Weights of a small CTC audio transcriber: width 160.
Rows from block 7, named by matrix and row number. Rows with one number belong to one neuron. Each number is 128 + 24 x the weight over its row's rms, rounded and kept within 0 to 255. All counts start at 0. Numbers have three digits each.
# fc1: MLP up (model.blocks.7.mlp.fc1.weight, 480x160), inputs 0-159
# fc2: MLP down (model.blocks.7.mlp.fc2.weight, 160x480, transposed), outputs 0-159
fc1.142:099091091159096133134139106161149101144172122135154098101172125113119113161139099140081104108101125142171123111134107119113133125130143110107135124133099138090121099131163076130108122122112147146128147084123138104160124108131133174140092144090113111123123150109111122127145128111113124123119169103125108112110152158120126153149121091152112164138156107090134107107080162086124146164132097123099123164121086117078084100110124129174123128088112118144081132125182105133115077126114090
fc2.142:130088118148120129141142121149118174149152114159127122117162138150142121168097108150093139134118105170159131138131114122108121135161143126127161138116117125131131118133167123085114107095058124180126132096121102114131122116170119151153119112158117124103119116069162084082143200146140104102113116124124088132078127120108133128176149118140107109154137077115124156112117153119112105126146109154139154150106193122111106111095107146162111111113129140140152136133109074120094171127122137
fc1.143:137107076140130157086164126112134144116080101091102118165089101129125098124086117092162124139114122128123095096138059123126135148113110128141136142075069126109103142125159104140155126128145137161137121106126147142157145102100108130095131154107173111132112093127121120171105127146156141142090106118145112135093179162116082096123123074139134118138112107094102123137115131153112138127123098168078132150085131159081107136121124101146109123154104129110159162118120102117130125139130105
fc2.143:091150105112110166162080132149124162159159121118162164138134118117110150129172158135137157097114093164157147175116146128124126157106128145142133120149200106150148132123099115121113104185107105109134094118085115116129195060091082139142141137139133116131151140134118097109143128137125123119132145145139115145120082136147144104134151147100107137115132112093106152144107146148092118101197127141136125149087104122140174145128106104110146132128154116102093113134110156130139148155147135
fc1.144:127166183124166124106174157113152115165128136146133095101144144147137140132156110121109157136161149111139152125134162068146171156142129124110165130157119166129126130150188112122159152138129181146105105117135124121102151157148126154116134139129111134128132118145135161150160130141211130114133154125191116151160141151143129140112152167147139127143163078119105111137132133126103147113165133143120144145151144110131081156154159120147142127130165115143101152160115131155123162164183132
fc2.144:126073110166111112162126103193115155094153136085144146143125126139164112118133132136149102102110119115090107121086089214151144113148136117134124118133118109146129145144082120136146148135132108141176151174151133148185120153094130117156139161151156096101122106141156135134105156097108132156118116130083143106101150138126105112093128111118143130112121149103139151127122166158181122130131131127143134150085134131115207128142113154119124148144168137116137148123141102096138137121112097
fc1.145:139105114084146100107120087096075156132140127087115138124092089126085151129126117106126147109126112132113144059202144127171139132129116115118135081123164131069107130104123085145147123155106104113147110134128135134111126123128141122119128119108067122124175156105130123139118132195108130155093162117124126123075085141146117080123111115105128128071130121113123153150100157119141146151128126128122148125158115130119121120110120106116090157131147121073110111142099138121114093126154156
fc2.145:176095129141168158127141154121153148118132105095146122140150124111113140105102113101139144134132126125109128137146140108099082110164132150119161126083146115171140144129174138121065104083122110159152147143116133149141145105110143166118164160144141110092128150127130094200150133128100153106122151141151123091117146159110126096125136147088139177124167130146147157083145144132154123128097146147103076119107107145131130133122122123166096128100122125140145153126170175089184132099121101
fc1.147:148164136128133116118133124094135116130120170126136173099151121151140131133142137094151153148147095123142132154136156088134162165123147164142153151146102120122158127132158150157108144191148144145143164141171111109179139152139108132138141180140126113140120116123116126103136122120153127115125140156102148151105154150086105195112172135147151127197116164085090149154139163123140149145155109138113125134184160151144145139109111119125102124149105148147092147167156133149172131135152082
fc2.147:069106128118131153164149144174139161104145084114111128169112139102158118148128114137098110140145138139105126092071110155115126148154107113154087072130151135181110152124128113092126152093111142141136136086096140153121117133113190140138132120117110139111142109121150081135141146152097127138127130080109110128191122134188148111147105128096131122072136108164116110147136121120132121125119162142125139110094117149151152134171132141100150126096158149119150128127099134109072119163112126
fc1.148:134131116097151136163116156067147148143090146136142101161089117132108103153112116078112122120184100123100084155144112143148138135090123146139089087148116138117117155117114148169124150081157149111137143139102135118135092162136098156147105122114154108082107139126148161113132108138124164101104084115129101125105137142153108119148157134149105134109167167168142114133129122107104144140151094097122106080155135152179114109176165108144135121089130093134122151123157107125118092120117158
fc2.148:118184152137100135111130139148100091087084143135108128104132124167083149108104117198166103126142105103123100125131116151141150127113122089138118148155122144124087114167153127138166136110110121074140097095117078116089096120095171116148174114110133130119124106125131111165168112122123102122138078130135134156135120122137117111126127162103125105134068137118124101129124106127118135084052134151157154171120152150129113116108134133124139135133102125125148061101117137120147139127121144
fc1.149:135104116095086114111155087103110123145138129124120121140140089166152144143098129139101150118106127148114088164121158125119108130128174081122104081142113143154148123155188153134121137115177110120137118114113126111153126184148076133086145129113129096158083116113131133151165121069157082140176116110111133139117104124110152114137123186107087155137146144117128147165161142120180098128164091130146146137134125139135127142141111105154142136120124135167164143117151129091140143112144093
fc2.149:104139131173070125114173123128162131100107130120122145116108148128124146130137108137157189132125111117145118120143140115175156125131126131140114094148141136092090096163104118082116091139129129129153065115123140151152147130078167108117137150105129149152153144121118135133128105191113122159103129099118097126149148098133091148168134121116105129082093098125124113132100096110099125100109111131075127096158122119142136111092134174134150076162112132123097101144071125148123127164107115
fc1.150:140139125106116130158095189134117098121164105117146140122131134122126121123137117128117131118137115142145138166097082146160144130115139175133083144143112164095104104137119102127079136137153108184173109128094109188132173114133151136108140120090092127139143116108159065101151098134146108091155061103115094134133133123074153133156127113139143120114116123157138139125153142133143156130118097102126122113141113110134169121155140159144120121132078140117132106104126178123127108124168067
fc2.150:136159144115130119115156126128146117104094132100115111123103057118107138165133169147117133083138061130136139103118111088133133101130110142180153121101117120099154116127153155140117103139139149125110128152125093129122104186129158119123132119108122119122124096125113143147084166102094084149137133158147099134111175092109116168130134110128165101181142127116096143070159123094132118109166090114114110118135157134159086157125137150129115161160129093098136112134147183127102120125148110
fc1.151:118129116115169128169128125129107131101111161123153148114156139111153152125135115139094155144120139117143090173110163131133156164104124113084149066143135166154147145137180119140104166121116115153165145081135104109100149075113129114185159097113153118145160122127155147167138164138085128110173116121148123138142135104131075155155136100162130101109090133080103134144120166117131124132144144114130145163095177117146116132130139133104115148160151111125126128162180132149137146115161125
fc2.151:180139136135126120092131134152157124148130086131099103154090111137100105151105118102139135108152144139131144109157119141138108098138123173178140171124135118101116123137132159132153092152140140123077150156156124145154113169141128147072102178155110139141132183131108142109075085157144118140116160130125141108121137126125168099137128135115136140153158129170128149151112097155176123123124121158128082104171102168103148138167098120159159120100133158162137137108111106145148100167117161
fc1.152:133100174110089109154164091101147134137113110135113050139142120133118116127163138105127107107123095101109092114138125145136123088135119097104089173108155112124132153127089117154146119128132180145129149106142119114170127129109091128108155128097143117166123141152107120121153144143107131128133139132118112138114127100115102133088181077155074107116135153101139181118113153072099171142124103134095073110078152127101120109101142072119145134108124116123139129123123117095134139123149114
fc2.152:133173152151159128107138116136110111102072121134151152155171137128143099121125109174107108162133167088155139170161124124113100172105139080130149107120136103105116124105091138137142061156156108129130125156088128103092138116102147121139153149166096105118096145135108101141168161103125116118096134137147099112159108160158126121181143133099147157122146131122162106140118128118167106126123093113123134150159092169154132144104107142156157103120124127124120164105117162126139125096138073
fc1.153:094109127174126119107140087117144145165133144116112157117112102127117133080090126094110118132104119139144162150102102118096097201172150161138135112150107137128130146098164111103138103129162090103123103163105106147098129139102127175161112110170088119159103106181137148136127132108129152117148089105144148091101136133166122111131116143069162127119122094138164136160134160135153158117136102128094124128120114129134148115141114098127109121118168185101123101112162117128153105138158111
fc2.153:135090088118113143122134129142078096110117129129123102128105130147140122143126124070163175090171128094101098125169074128107112097087146123110152133107151115103073129158123116165137139128119142153128114139156143094125114108149112078141127148078147129094087140108164122159092157121132114100105143106113103181140136141122101151148105130154097127125142114183124094135116099117134095114120101111161135147126110116103099110155128123130151125099134076137113144154148148116115163166085147
fc1.154:124134141152129164106120103142170125122119104147145136172127169127126106139197069151129143128110093146150100129095135091128170155107107154121135120155156126128125126153100132122093094062189127113166126095126149149089112097107110177118085120125149117089100163085098139104142162129139102113095177119110149140169154120106129128142129107121090137161122117154141134140137100143128133179113151099153125126106127169114150120110128083090128137150128121106104133135111130120129115130122101
fc2.154:143139104115137137142136169113140105174135124107087146101170115167145161077096152109168110132116093115125121112159131154057126117111125133108118126149079150145125118110113156132153135133076125136169131153142118151104179155112124081115184141158134155144120122131126162148163113176123135120168120141126105116123119148158149156148148147111119165131132176128137172105131153127120113096138126168108094102142117103136102077110113127134147074128130151105150138126102138172128106138102136
fc1.155:113067133133137131130163133127131127191118124162150135121151131144096179189136126123102124138121099152133121131113146113098129101126166106147127140144090134142096109089139103148092125095103116103148143121104083166121132164100118149095157150157118154137159120118126096112106135160085098095131161149142111127097111171135152151124129179146120151159123127136135121120100165093117140118128150115137097122153171113131121130158113137132094136121106106164117064165091145111149109146155178
fc2.155:147184148138104123105149115140165107115104143119112094106122134087108095064123147126120090124146106101131159161142121107181111131097133120088158121150176079119156151168120099134132131157164137149115143139155146112123121113102091099142129134062145133121118161120151113129178100091138136125137143135110178123117122088140102104127105104107117142123195122130095133099161124140099119136114125095124136125119078169143153115124137160151179131150124153142143157149147134125112147106110124
fc1.156:129142161129130150110126086116140105104105109113115128109152066075102140108075125090144127119107121147162146158107139129144096130105142141143094134143149112100125115125091115070109135149156099128126135149101136096120157123097168149105093114108098123098106131129101154120142070110126157122094167086137142118103128114142115104134125074094067123146108116174090155154124143092130157128096138101135121122116125092096106097098132129112096157127119125107157110176100110106138130156126120
fc2.156:142114091074133166117132144108111126141146166148134075123119154131094107110163143140130129153161128173109096131154154173115145105131094098094062110102128133138168124144152103097155102142116161112191129116124160113101094111139113113120153122147144090148111134136067099120141098120124118120116102138096180140101136143150092140158120173125116141112147099136120126151118114133126082124132069155127115150105145132137128138155105124099156124121123090153116137133133131078147172113139100
fc1.157:130118148119064126141129156156122144136119125083133107134135145108188158147129136131135119144090127148118107121165130161137123107122120105132179160145115138095101156091126171074115107133127135110139152089109109110093133081093135117114124136150149155167127135083095174075131152101138155153172154147142170137134137114127113161092134170141150132143140135123118167129170156151117134105098109126108163109191144120140147158132139109149159144118169175138105144109113101155125130114132121
fc2.157:118139124110162111106153102126151145121110142181111153135119124162100123113121131142135135128124129107164116118078095152127158179093167106111092161143100112148154090125163117135153149129116154111151126140116133175149148125197098141115117100123104111117150144171145109157163112159113121100114094124091077124135126121106127111154140118129125086112115119171109098149092102104104146150144175106136141173068148117119119153122103116137077110127107103085130116133162154131109152164138144
fc1.158:128164137123117138131110173108161116125130141178117136106104095151166132112138099123141084142137172101110173141129132178123153144111085151097158095128118120143147148138159133122121130133152122176135152083134124126152105143136144120102128116131139142141131081118042107129115139161143159116156127140161140125148176145096152167123142109099135108110159131095168124169135105122137176116127126107129103106139092104118089121097186132131116117099120130131164151164154137105099116160097097
fc2.158:139063094161141136119108107121121123123122151099163146124125159116122125119130141098106136099122153154181111162126137160170133158156140080134122147112064134123104069158107131172148080149131104080121111151121088137129120116137162134158115127107087114137123124134137132098098094054100115155119108133094104166134101094196107106129085128151114144136099149143103161139092118139142129140127143124097140148126126143103136143141109140121125106167120114152146134128121158142156130103134112
fc1.159:110140106127160176080148109105115120129098118146148110175138094153169095115114122142152121155147100128091130083132118116112156132106146182133105132115098137160152134139142160117167120118119166108133140154136137165127115145151169134102080153154155171153125104142108159142120130163174130115147142123091125164164076127115157127126106166107105149099126123125150107178123141147114135097134168112132115138127106087128175115140116162126121183134171150138118122147188116149135148140124136
fc2.159:154136132134125081175136126146149144156160133172108157125116136097089166127109133134122103161113126087120160202157165141150105149115155097111143139131169129148104121156136115140092109149137139104110097126125154111128187084101126140161161149161088129096135160108155119121112073126143121168110137121140132123109187110134114107141161116136164133152171106129078157106120120117134110152134142143090123146112135127142110137140111079147143142095122091133134113116090135085100110114128119
fc1.160:093141132119120127106096083176117164114145149062110109105117073116094148168125159089111154116118136113092115118157152122100131086117138119096142142134115130101148132148102118147117123120152117132141152115120129100151121099104136101086111097118178158098118129079131137127105141132127104110155148139115121135135118162120140185150163115130097101104104106048167080087155153147144170118130118112155144093148128144088121137133154139127156120122084117131094105141121111118105121115139123
fc2.160:134154138150161134121111145150121172095089148145153127147099124082152155125103103112144127152124127139078117128114152079128128094168187108079122125107135164092185165173124116150083172090109100123135124103098109143143080126153126135097131138141149147104109102114113110153161148114122140162119181127078109107127091124102143136132118113123098135107144165108131111121122144115123097150139101144155092180147134104139137155120125159128128142151142149165083131144120132115162138128149141
fc1.161:105123156116102137148104118078094136116111102152118102119108139132107151114118097140077143092105074079141136166096118116141116142118127117101154092094113144107085116124094128082108155120133097123094151114165120138134102094118123125109126108095147110106141092135134160147121145070147106123139170163142111137078132160097118083152164098118137092118123103104176104108149119142124136116133102100148141093090114127107157118139114139119104159152124136088089167162117117152135131082134122
fc2.161:121162131108095097091103099123159115116118151136118146160110119129129119119119125126160167145148138121086132111148144133161157119123124136115074151144167091103156112130139096159127127131134166109129103117135147121101136153122111116162105096141105128134113156105109184096147150146134127087123164136127128125143146106100149137141115095135120130094099189124100113106127104058111116156113175137118117153110173131140151148107172128069162107082124130121142124085099148086086121158089107
fc1.162:068115145143107132146129124147130134131124143159129109131150114104094116173119109100147127097143167138070112132136143135122100122121107130125133118125111091114111134106115112124176123153093158154075132121126142079140105139109127131103106127136116111096176142129101162080091075122139130128170142145112102121108163129120122129084155114094103113169085142163153107128124146113160108108141075102139105089131104133115123131120090144161162093094094133154142139121159130117109109057159109
fc2.162:140081114128095155163111127165121167153120141107139170141147119097104134128117155123159117153106142141130109090132106130133103093155128162130133137115100169094131124118174111162132090184185150128072109124185110162130107127103131103147139100176156126109109118135119156110124129111150135133102134146103135089127144115133112104103122145107123126137135151157135141114155141161114102151176111129074077160126099139136070165154141136140124101114153132100101112162145113116099147117106159
fc1.163:104146126159120109102145090158125139137145123109126163115156157131155102110141112094143130143137134110102159094133096127179105098138132113139156127086086140177131163113119104135151087135143162117140139124139187102134107144121106133132127111173100091193155149152139153121121168123103136132088129115115165146137167099137129120109151149135159125117110124134153090083145151110124111137184120137130147104151109105149102141138128084107123104116090171114179137173094103148142106144120168
fc2.163:146131134121162130129147144142094135126125127116089124094102116102111116153132121089157119121148107115126119157138146123106128146079130125139166136151192145108137121134118136133165107140145049115115103083138126119176081095142153078130144182131087174132149081117128103095111118159118141121104114122171161169129108107135119136168145116115135137127138094138125140135111141149087132152143072119075109135118149091160128142111104119129146114162167113123125152145079111131128088161127142
fc1.164:137124127084115097101113144105158098101152108137126106119133132108150087144138164150138176146139138130095112159139129129152166131125105116109146096171156102149140162095110110152107100129118088138146122128104126082095093154133108152182148114118128129120153136134108177105109110132118128145163165160099154147145132106068116167157110134095121130144186096153124124112140133179103117144134133118139104143148099095140157085102120083106097065147133127107110140126160161134103133143152114
fc2.164:135129141121117162147137138127045126157160088137157134107135109124120160128120113132150136121102116107128135084107148140089106147139129127126145142087105147132127099129137104114111138145167118088078114167135139133110158128175144124100152174150137101080104127135148138123152156094082119144086101120117104111152105124175143100094130177106156103093114145112110184143103162085148118084136092128139153123125144079122133149112131133152133138136088102076124159126127121124149113118091134
fc1.165:124128148161119126156110111137100129154135093111116106135146105099083107135115120138131146111108148129109151103146046099146106120145138170144084107116145100077152151108128132104081113127142110118118134120148143175152080114107190114137082089110110158145112146123162113132107124128106140153140129149083099152104140140130125109110112092140132138125130110107110101116103157152127177117124127127109120116099143115126115125134075109091130104164121098108089097110089120162052127146137118
fc2.165:137108139166116119142150137144132111151154131106085114149136151132129104091150153111142125134164140132181127117068144114166152121132094128143120107096112147099169122163129116119078123149093107185114115137112121147100114122115117169116091130122128104113115042105161143112163128106143142152124109132075139112130146106143136126118093117112109124096121125134193093147142186110124135134064145120126127108116112129126151118160173165096145129118152105126121106099103135128110117149084121
fc1.166:162120140146125133132172128163153133128151129093080151098091119109095114148112122164159095176106166203117142118110121109115153129079120117167143127076100127132150120134106123143142095181124125130138136100136159095102118112159163118115141144146156110093162156103104111135160133132143090145147089112117136135137121162146140134114097123136165153114136082104141095124088150142147194125112134133136148143105106150103145116150135108170135128082121156103125125120121179104123115122149121
fc2.166:110139116111082108084133148101151107153116118131109116142170149157083107091128099127123123129121102102143109088125125130176136135178120072135130093166142116145131127091171159130153169125167133088118141152102127119132144133121114141105139111124129189148104096142115150153128124121134117092134155107080105117111125121104150071125131137079100119148146162179110112111135116095176116138111165165118105168131107112152108136135096137131150121153163107136140125179145148098150115133097129
fc1.167:133126114132119129083129075159110155137165116174091108129128124131144120159099102108109144124130126121089105075164143150133132140107105084101123119140100125131120122129100075137150107082102149121154151122131117141086125118112131108094123160132081140130142164129133117134137168082113150138133067110108139158117141150149144079155130154103144126069109097125132107168133124137079143091118112108157127115127088121149087158115135163149122137142157109157169151142079169121108107131121138
fc2.167:087126111106117119097105147101146125159152113082099146084148125127134099117166110125119159122113135122185134151134102123088091122139100123163130110098144142130116128157124126084127131147110108136109119145124139108107114146098144147092080137114134119132145093131105131143116108120146128101124157147097073104117095131192099170127145173129093170158114146116099139171119123109148127155121123153100127108129116135093176179172144100091158090159177154102129104136163115146127102141136129
fc1.168:141137121109106122130116138139154133139144153137104112153158143160129124144133109136139070132120097156126137145147109106074124092071157090132148135086104091163089122158156111128108115090187114097132117188091154116108150151097131150140143126136136108099107132136140137148132085116087114103114142132094154120133110123133148115129124131112127138102082097125135110143120172094109163148131121079156082123098124148131142109128113086110121123112126108130146101161098151118086195102170119
fc2.168:070116122148136148098149118117128129095132120127142151133150129123132120127114099145119193133119199104112124153148114160139130157136089105133065154160135171159147122096102176115135112120085141117142178085106134170123081114150100143132135094149129117140135160141118120109129130158139144148146123165127124120145067110149099111105093130160169142107155122158105113114116095125143124117149154138129154111113148151114100146147119161084115132121147150154113137138106115152130096161133194
fc1.169:141113112102121124120127142119121135089115142117159142103127137099119132164099114125127114157095109167160130132151094134130140116121108214126120172155137137098167148120103130139138105121120151071122175101131091133083168175075140094131121102088083117132127115136127151113149109165130132119156098149065127108133168113072145102097121159114107103134129124123115125146135150139109138158105088134105147173150133112115143118118130160146135107103128168170127159136157159141133126102153139
fc2.169:090118132121182121125110102137122109102109141100109152154126126167169089088118128129102167118154133100143118132119170077155150068110127122135175130119095122119100134150135158144119099176130148147153115143144115119141157138154131112123110164138130138137147137149143123144118122098144113173088151136133082126117079101088119157139154140108155130136125132075128158103090103103111158100156158155146130158113163148142122085119118122084116124156121120139073079161104120135117125148088120
fc1.170:098131104106146134110138154114084101150090110116086126138112133139124125130106139149118096129147108122167137119138143130125149109147104127117163096105109121090112137108122088112113150099130179171120143155117113142093107126148103133099128151118092191160136155146170131094111113109121107126140146121133154094148111073144117132098159144121124082144151116118123134104078140114084159106142097114132100129142115128130200133122160106124107095154111106150118192101189149133087143139155145
fc2.170:131157148115089160117116109154147075091140117157145152107123115123088156116162128077145138160109134137097132138095173136129106152095158152131126121125090138179155132143159156143163113130126116131079128110154181136136162091107146115156107138143154089095098143121123122177152106092120143118154105119128148162068127099124120107141101170145135125120125157146113110107145139154156127135106123077132156126098133138140121139159107180142145123125151157124080093095090134125137115095125122
fc1.171:112122187113090108138141094109171132128072111110114125126170146152163127100144138141139133125106136127105093106083172126136146122142163129132131111129115140127157157131104126113153135130150134098126129126105131095136069105085166096073128122102112129125060167114114125132111167144085167129114117134164138131113115096103127111147123080136135125126115159125100121113165132068134131115159107168066137139124114149114130091113101110134165163153162149107109154108096133131141143137107121
fc2.171:096135126132164160132154137141076137133141144127120149096151114114160107149086107115118105118132114133119126137133087103114153132136150127123100136134123093114114108086160156146120120129139174092128133135123132139122106109185074183187149134114126120117160154142155116147145106134152133115138112072104128144117136154130132142130172141137152180165123086120103115102096101072146112144085107136169099144176128121091095160127123134150128139131097140116118106171199146116145127146138146
fc1.172:126100102137116133130093086113140116138085111138132106131112121150131111136086134124101129137076087162113127120166107119125097113105140133107145096146140134122150131123080098141106156144147090136128144101148145119159148148120116102125151121170151108179128107136153145145116153139120130065145110094170107141156147158103118108078150128109126090132133089138163140141121086120092110114117105158095149091153129096128158162098104152131118110167101132099125099122070056093125110111136130
fc2.172:115126154171150161120126110160105150121136199148098165152109131100100117150141156166103102136135103159125174113140141117116121115147134124113126151133135147116104127143116153168163082145143160149114112117112092131137118128117116137101118086112138112076132180087079136142098116151127123156132140145076157158139086120141148165124110139159091122121111116120117143137157148102107097153115097074155159132100075093143117134176128135130136172125140137108105096116137115123168132164143117
fc1.173:123132103144109161091092143136116125083111145115119133161104126093136160132115132140162159092161097161148154119115138117124114089104146092111127108146147140144156118088139142118109065140153146149131124167143163136135143153096146114093092133117117099116131157117079078071142128166106138092134121127095138125155111105133113118098130087161198108162130144129134105140108108133087111129119122121150132132134102105079127110106085127144081102129132155134115161119145089091126088119122158
fc2.173:149119129110155107127161110147151124193135108099139123094134108126086135142134102111100090125131132136136122163110114149118161132144099174123109091117122123114122142098131131143115123078123111132148161107104118116073092123104142153160119130119142111111149112182133141149147131110154093152101109097143132095080127102123128135103112118117094129106105130160125202171088148117140169115109142116133093157073163104139121119090135097103130138089148112095135085117131132155111168137140074
fc1.174:134119171121103105163120126088138120120140172119116084134104131098166056078128158166122105119154121161135163089148099123067126141159117179152128156100158168104165108099107132161128077145115152121118141099131104148133151112104154118133120081111143099127150110133103087107149113160145137114116132112117105132146146143117141131183115149137159150123153163115143124156136134131112114123110131152116141140148164106139141138129127098143082112147091121148117142141121162132122078178132111
fc2.174:110128079119148144076148132187115144098127078102105146165151129135118192156143116118113143130124087149113097119080177172176131123112134108127148108189148107165093150173158132107126144144121131157147125158140151140124113135143161084133088131149142153138122120143130134131121156139152108120158174158124129131150126143156114102138147118169124130158126133110148135097119107114123161129139128125098119119130062150132111150156132118151150165110159112111170122074117116109110121100129140
fc1.175:120113147128137130157158147134118113109101157090146140128102116128099128134178085118106123100186106093136133133128112131125134158118175102118089130115101103150128141146075110102136114137103098127151133134097124128102166126129128099090153138128090101127116115175146148136132130113126112118070161138104107163136205073155138098148127161154152103130152131140093123148136126143138109116126133142132111129100119113140134135082183110083105174166092105108111121139157109121090124147145083
fc2.175:099151124108085093136094126138120155164125123167083149128182112114145132110104149144128141151114159164103180114095143115129144098140114154158199114146156147120107132138123116130134137129158141139120142116160122148170069159095122136134101106124153150101107123061132120115140125092139142135140079116139170092091049132119126123107142117119098133127105107115148168108149140130116137111139122100134138098156142147123142134154087110177151113100137145130125129125125143185131146109105117
fc1.176:111112126180129109113139174106136103163112162147086108142133111111100144136102125122163169110126150153141125136161084130135128121141108130126100162095139098073109097144142159171129097123113109076123103130124117170119138167170107150172082114116144122088093151087117124118116107131150112134136104101130115172116115148092119124142124129085118104096155091139127134155127152139098099166143100123067135140154102150104116160099120123152145163144108179137125130130112127118087110145131156
fc2.176:095117177165153174145123106107108144088155101118119085133119073141163137097100153126106101117147131159104113151119141124063115128120118167153168101173116130134112115123081075098123113126166139161124150156133144093135146057108144123127152186133113168133140132173156086157137132154118126142125101150128148119133135114141116123138130092132130133158146145121157112100140149140141130116139179132093108108108118118155143144159134144113165174133128155139131090136142121151132135126161122
fc1.177:145127117109117133110125148133154107157103115141108145124092119153163084142139132139139116104116085123113143143125142130131115128064133135081171124148093158119103124105173125108104103151114123128089131124151138155121108137118139100134079137133141134146136130140181157162108108111142128128138106108079052103122091147157118148185092118112096165121104142124105129098134141089146125095110131110107092133107178094114150131156117104148084148138089109084098115168105140103132158133092123
fc2.177:105130133126134155125135137121133136115126089110127105111108133136131146098115088149090147161107132124164114085136149145110143174125103116132114084098087144111139125129062106161176118127144111106111170170114113130125119087121101117088107144075140121127176114119087109092098137142129156121104126156160158148128143115173162122093187138125141100168189104162139149134130084141124115137196127108134137146125127138121158160128120122143115132119135137152124082123150133151146103141167127
fc1.178:069112097133108087107129095107119105140055113129140146118155094093092154150081135140106094156119105126091073162108091170141116093160108137137106130140120128092177080112123106144084137124128139120114119140110127110108130125109124090104139100090137157141115123125151140105124118155159141079092126133153124159156118118143104082150093146126119111140131138103110120164144137112163133113103105092100126129113149108113124118137096138131098134128113098121095132161153124135074088133099118
fc2.178:167112157157145124156119140161117090130132133143124108156100176168128099158117153130117097096132152143130160136168103105090149097159109136116126140119129152115135123132118140107136067114155095121097143107124131153176149138143142177094103107127114148120113117128097137117134105151115134196130083132132124111106145117106135152091165128121141149151156129116127138048103139090075116155137120122137122122134165093127073113126149151142138144149169086108120162102099120117166147106143132
fc1.179:132086138144111142158152102127119112146101124125159170099084112111118119148122103111176115149109114141129129105151088142127069119106136145141134082121117150127095127115091138124119131131144136133124127133098092169130090120146110147160127132096096117134083154142145139122102152116108105180143114068104117134114125121124097161177194153108136126156136157146136139141149146163136109147135155063134125100155128136153157116128152128123137099143090140099093164173152162138139115108124069
fc2.179:142115121112148118118142145100104169132113104135100104136150113093102096109107104085117131125173126163125130172144144120174147137102116115121125123129085081138141142182105134130148115137132164101107080123147113163121095114098152108149072122150171095117095107106093121132177171112128163080145138165107139113133151121149159112114088113162124127117081100117102129111117131131133150140150158130137147100095193123136159167163080145097136139133130124109133102127111114122134167127125126
fc1.180:142102145121168101123153114096140121135127168161130168156122135132119122137108129152129154115127121132127162150175176129111117104130182156144135141158098123154129131138133121119101149152154142100149100141145095115157163117127110151130158202096106108160142124131090118143158171134131132141156165127145112112079104149117111145126155148164142123163142161146136137135090131150157153140144120138097160174199116100131151118117127141176101146137104152125118122185143141095167139124180117
fc2.180:158114130135123151130097135137141121110106143134145101133133121118146119138105132121142131144134134110133106125088078127116166171085108123138126085144162122131137143133123146143152110124115126139135155113103187144125121135116147141133140077153152130110115101145186142103144174125104129166118119141113157121163144118151173117140149125156143132081111157149163095176186126153098127098104161137167118099116062131141089105137143154100149147102139135114144127092086100147052118144079128
fc1.181:131114108108153145102107140127095093122123131132119119128145120101129079113132136130155139107089127086108127101120096129114089096166108085120137108084105107142141130141118123113107156115172104089120131127156122127102150114136125155152122118092076145072130125134158150156110139176121094105139153191080092116139081084145128154160093123139135145111133163140147110090095125149160107130138119144095076151111132149130138101107090092134130197161111115134112139138104131135098132153131128
fc2.181:117132131151106106124130097147173162122103140152160163091092166082156186129123145099130116142108118164123155124114151130108137123045116158165132158133120101126163149128130114146156122108108117110153093098157133165098131153114143116142137153151133139139121153121130144119126141099092161108100120064137177098118161126122134147118136090165130121139116117168120132119102140104104095118128128152150117125112140100136102183134182154142165098096150090132110161109158137144094133128131120
fc1.182:148140160139124118143065115133089133143134181114133187107131118154089174113107115146156101103118145075141106164131125107086105130113111130151141122114154123101130094113094168111167116080137088154145126098080116093104121129107138110134133135104134125131113137124085158139147095119178160100162140128101170105141140124109118143104123106081126169127102100126154129150104106128114108085098128125136164125157117148155158148133140091105114087140138136147118148127127081117111145169144141
fc2.182:145146148127119097110130112107158111158107107124118074108133122129123117130114108146121109125159075157089181110138106106154141135098130133148120123172109111118184142156149145125161103137103149100130138120141152085134151104139132116158076120150120159150087132139150107102075132138126133106093156098135131138127120123111161138180151109131158119161178148090108125121095106142155163156109092162100116132107088102126104071141126174161162109111129099102150141095119119119149111109147154
fc1.183:123121101159107090121146085097117127143123126141102146115119108155119175142113111154159121109128152091097147138111073121150150117097094095131159120071093129131105171142103121173104128106126172154139123169117125127129139148186131114155103129134142106120134091148114139156088110090079103142105188101115119105111137100081103141113093144148109155096106147101113121125095169109162134112099146144116129129118106108131180142087105136131096128120120117112154151104133098126130144160144127
fc2.183:110198145063137150112155157118128111138130130098159138165092095102117139134153129115137150118144132135131141126121148104080116109138145198093106177145110146108133113131087121106132106144102149140139137127113133119148143163075173100127143137131131115123120136145084141098143125142147114135135135104152143109127158119108096164110123118129137097136134103134133133163102104090088116115115121107122127113110131130150041125113072122101115117144157140121098120163131131093142128052140109
fc1.184:116104098094086129139112139131132138126131141124128107096142095107120118065137132115121121113093122110084097116123130092154124079124093107094135119131123150115102114091102094129156143113149142135118132109139133128115081071103126129103144102085108134112102128121123116096082164119060104100117103105088102140107143109121139108114094134157092146121152078126102080129156097132117056111130107086107127081098092124136108137157111167129114085132117126143139131117134125108137112111125091
fc2.184:117095108117137178171076166119148125149205161128113121123125120112123145122097133124155114124114148142113103113152134108145104101146064098102146106153186114140121154104176120124120131129139139161140129156095159154144135088127147142129141151105132136163123093111119138093118121166097108138089104086091142135142158132098127108118099136132125158137158103132142136066176124096127076123125112143098091106128143126137132120176136145144111106090137108125129150166149136150103117119097139
fc1.185:127145154129128135194127151129147110165106123089135100136094098158145124133156142098152178139157109131141142088126161154191139096173129109124135128139108150106129139112140131181143088126113185105103116135098112121084116123156070174127131099130130145160077103133086115134149130117128137138143143106170158152127151119151143116121131153158116137143161143143128152150125102161115096125135095142136122128167136113135137156122127094132094153147113091166164160170144143098157123133122095
fc2.185:107113137092162095116170092123134133146100115135133126145164110135106131127138147151109108107145147151149131142155145176100130119103163141092109142102147136120188140156132125126074118110108104120121108099118105139132157126165163167095090129116103145057108170110137151140133110158121119150125112144091066111151111133067117146157128103125124113092090099104113126109118183104126144122112109122093133132092126140108179113091150122105169146122118137110125127109084121139152122153152145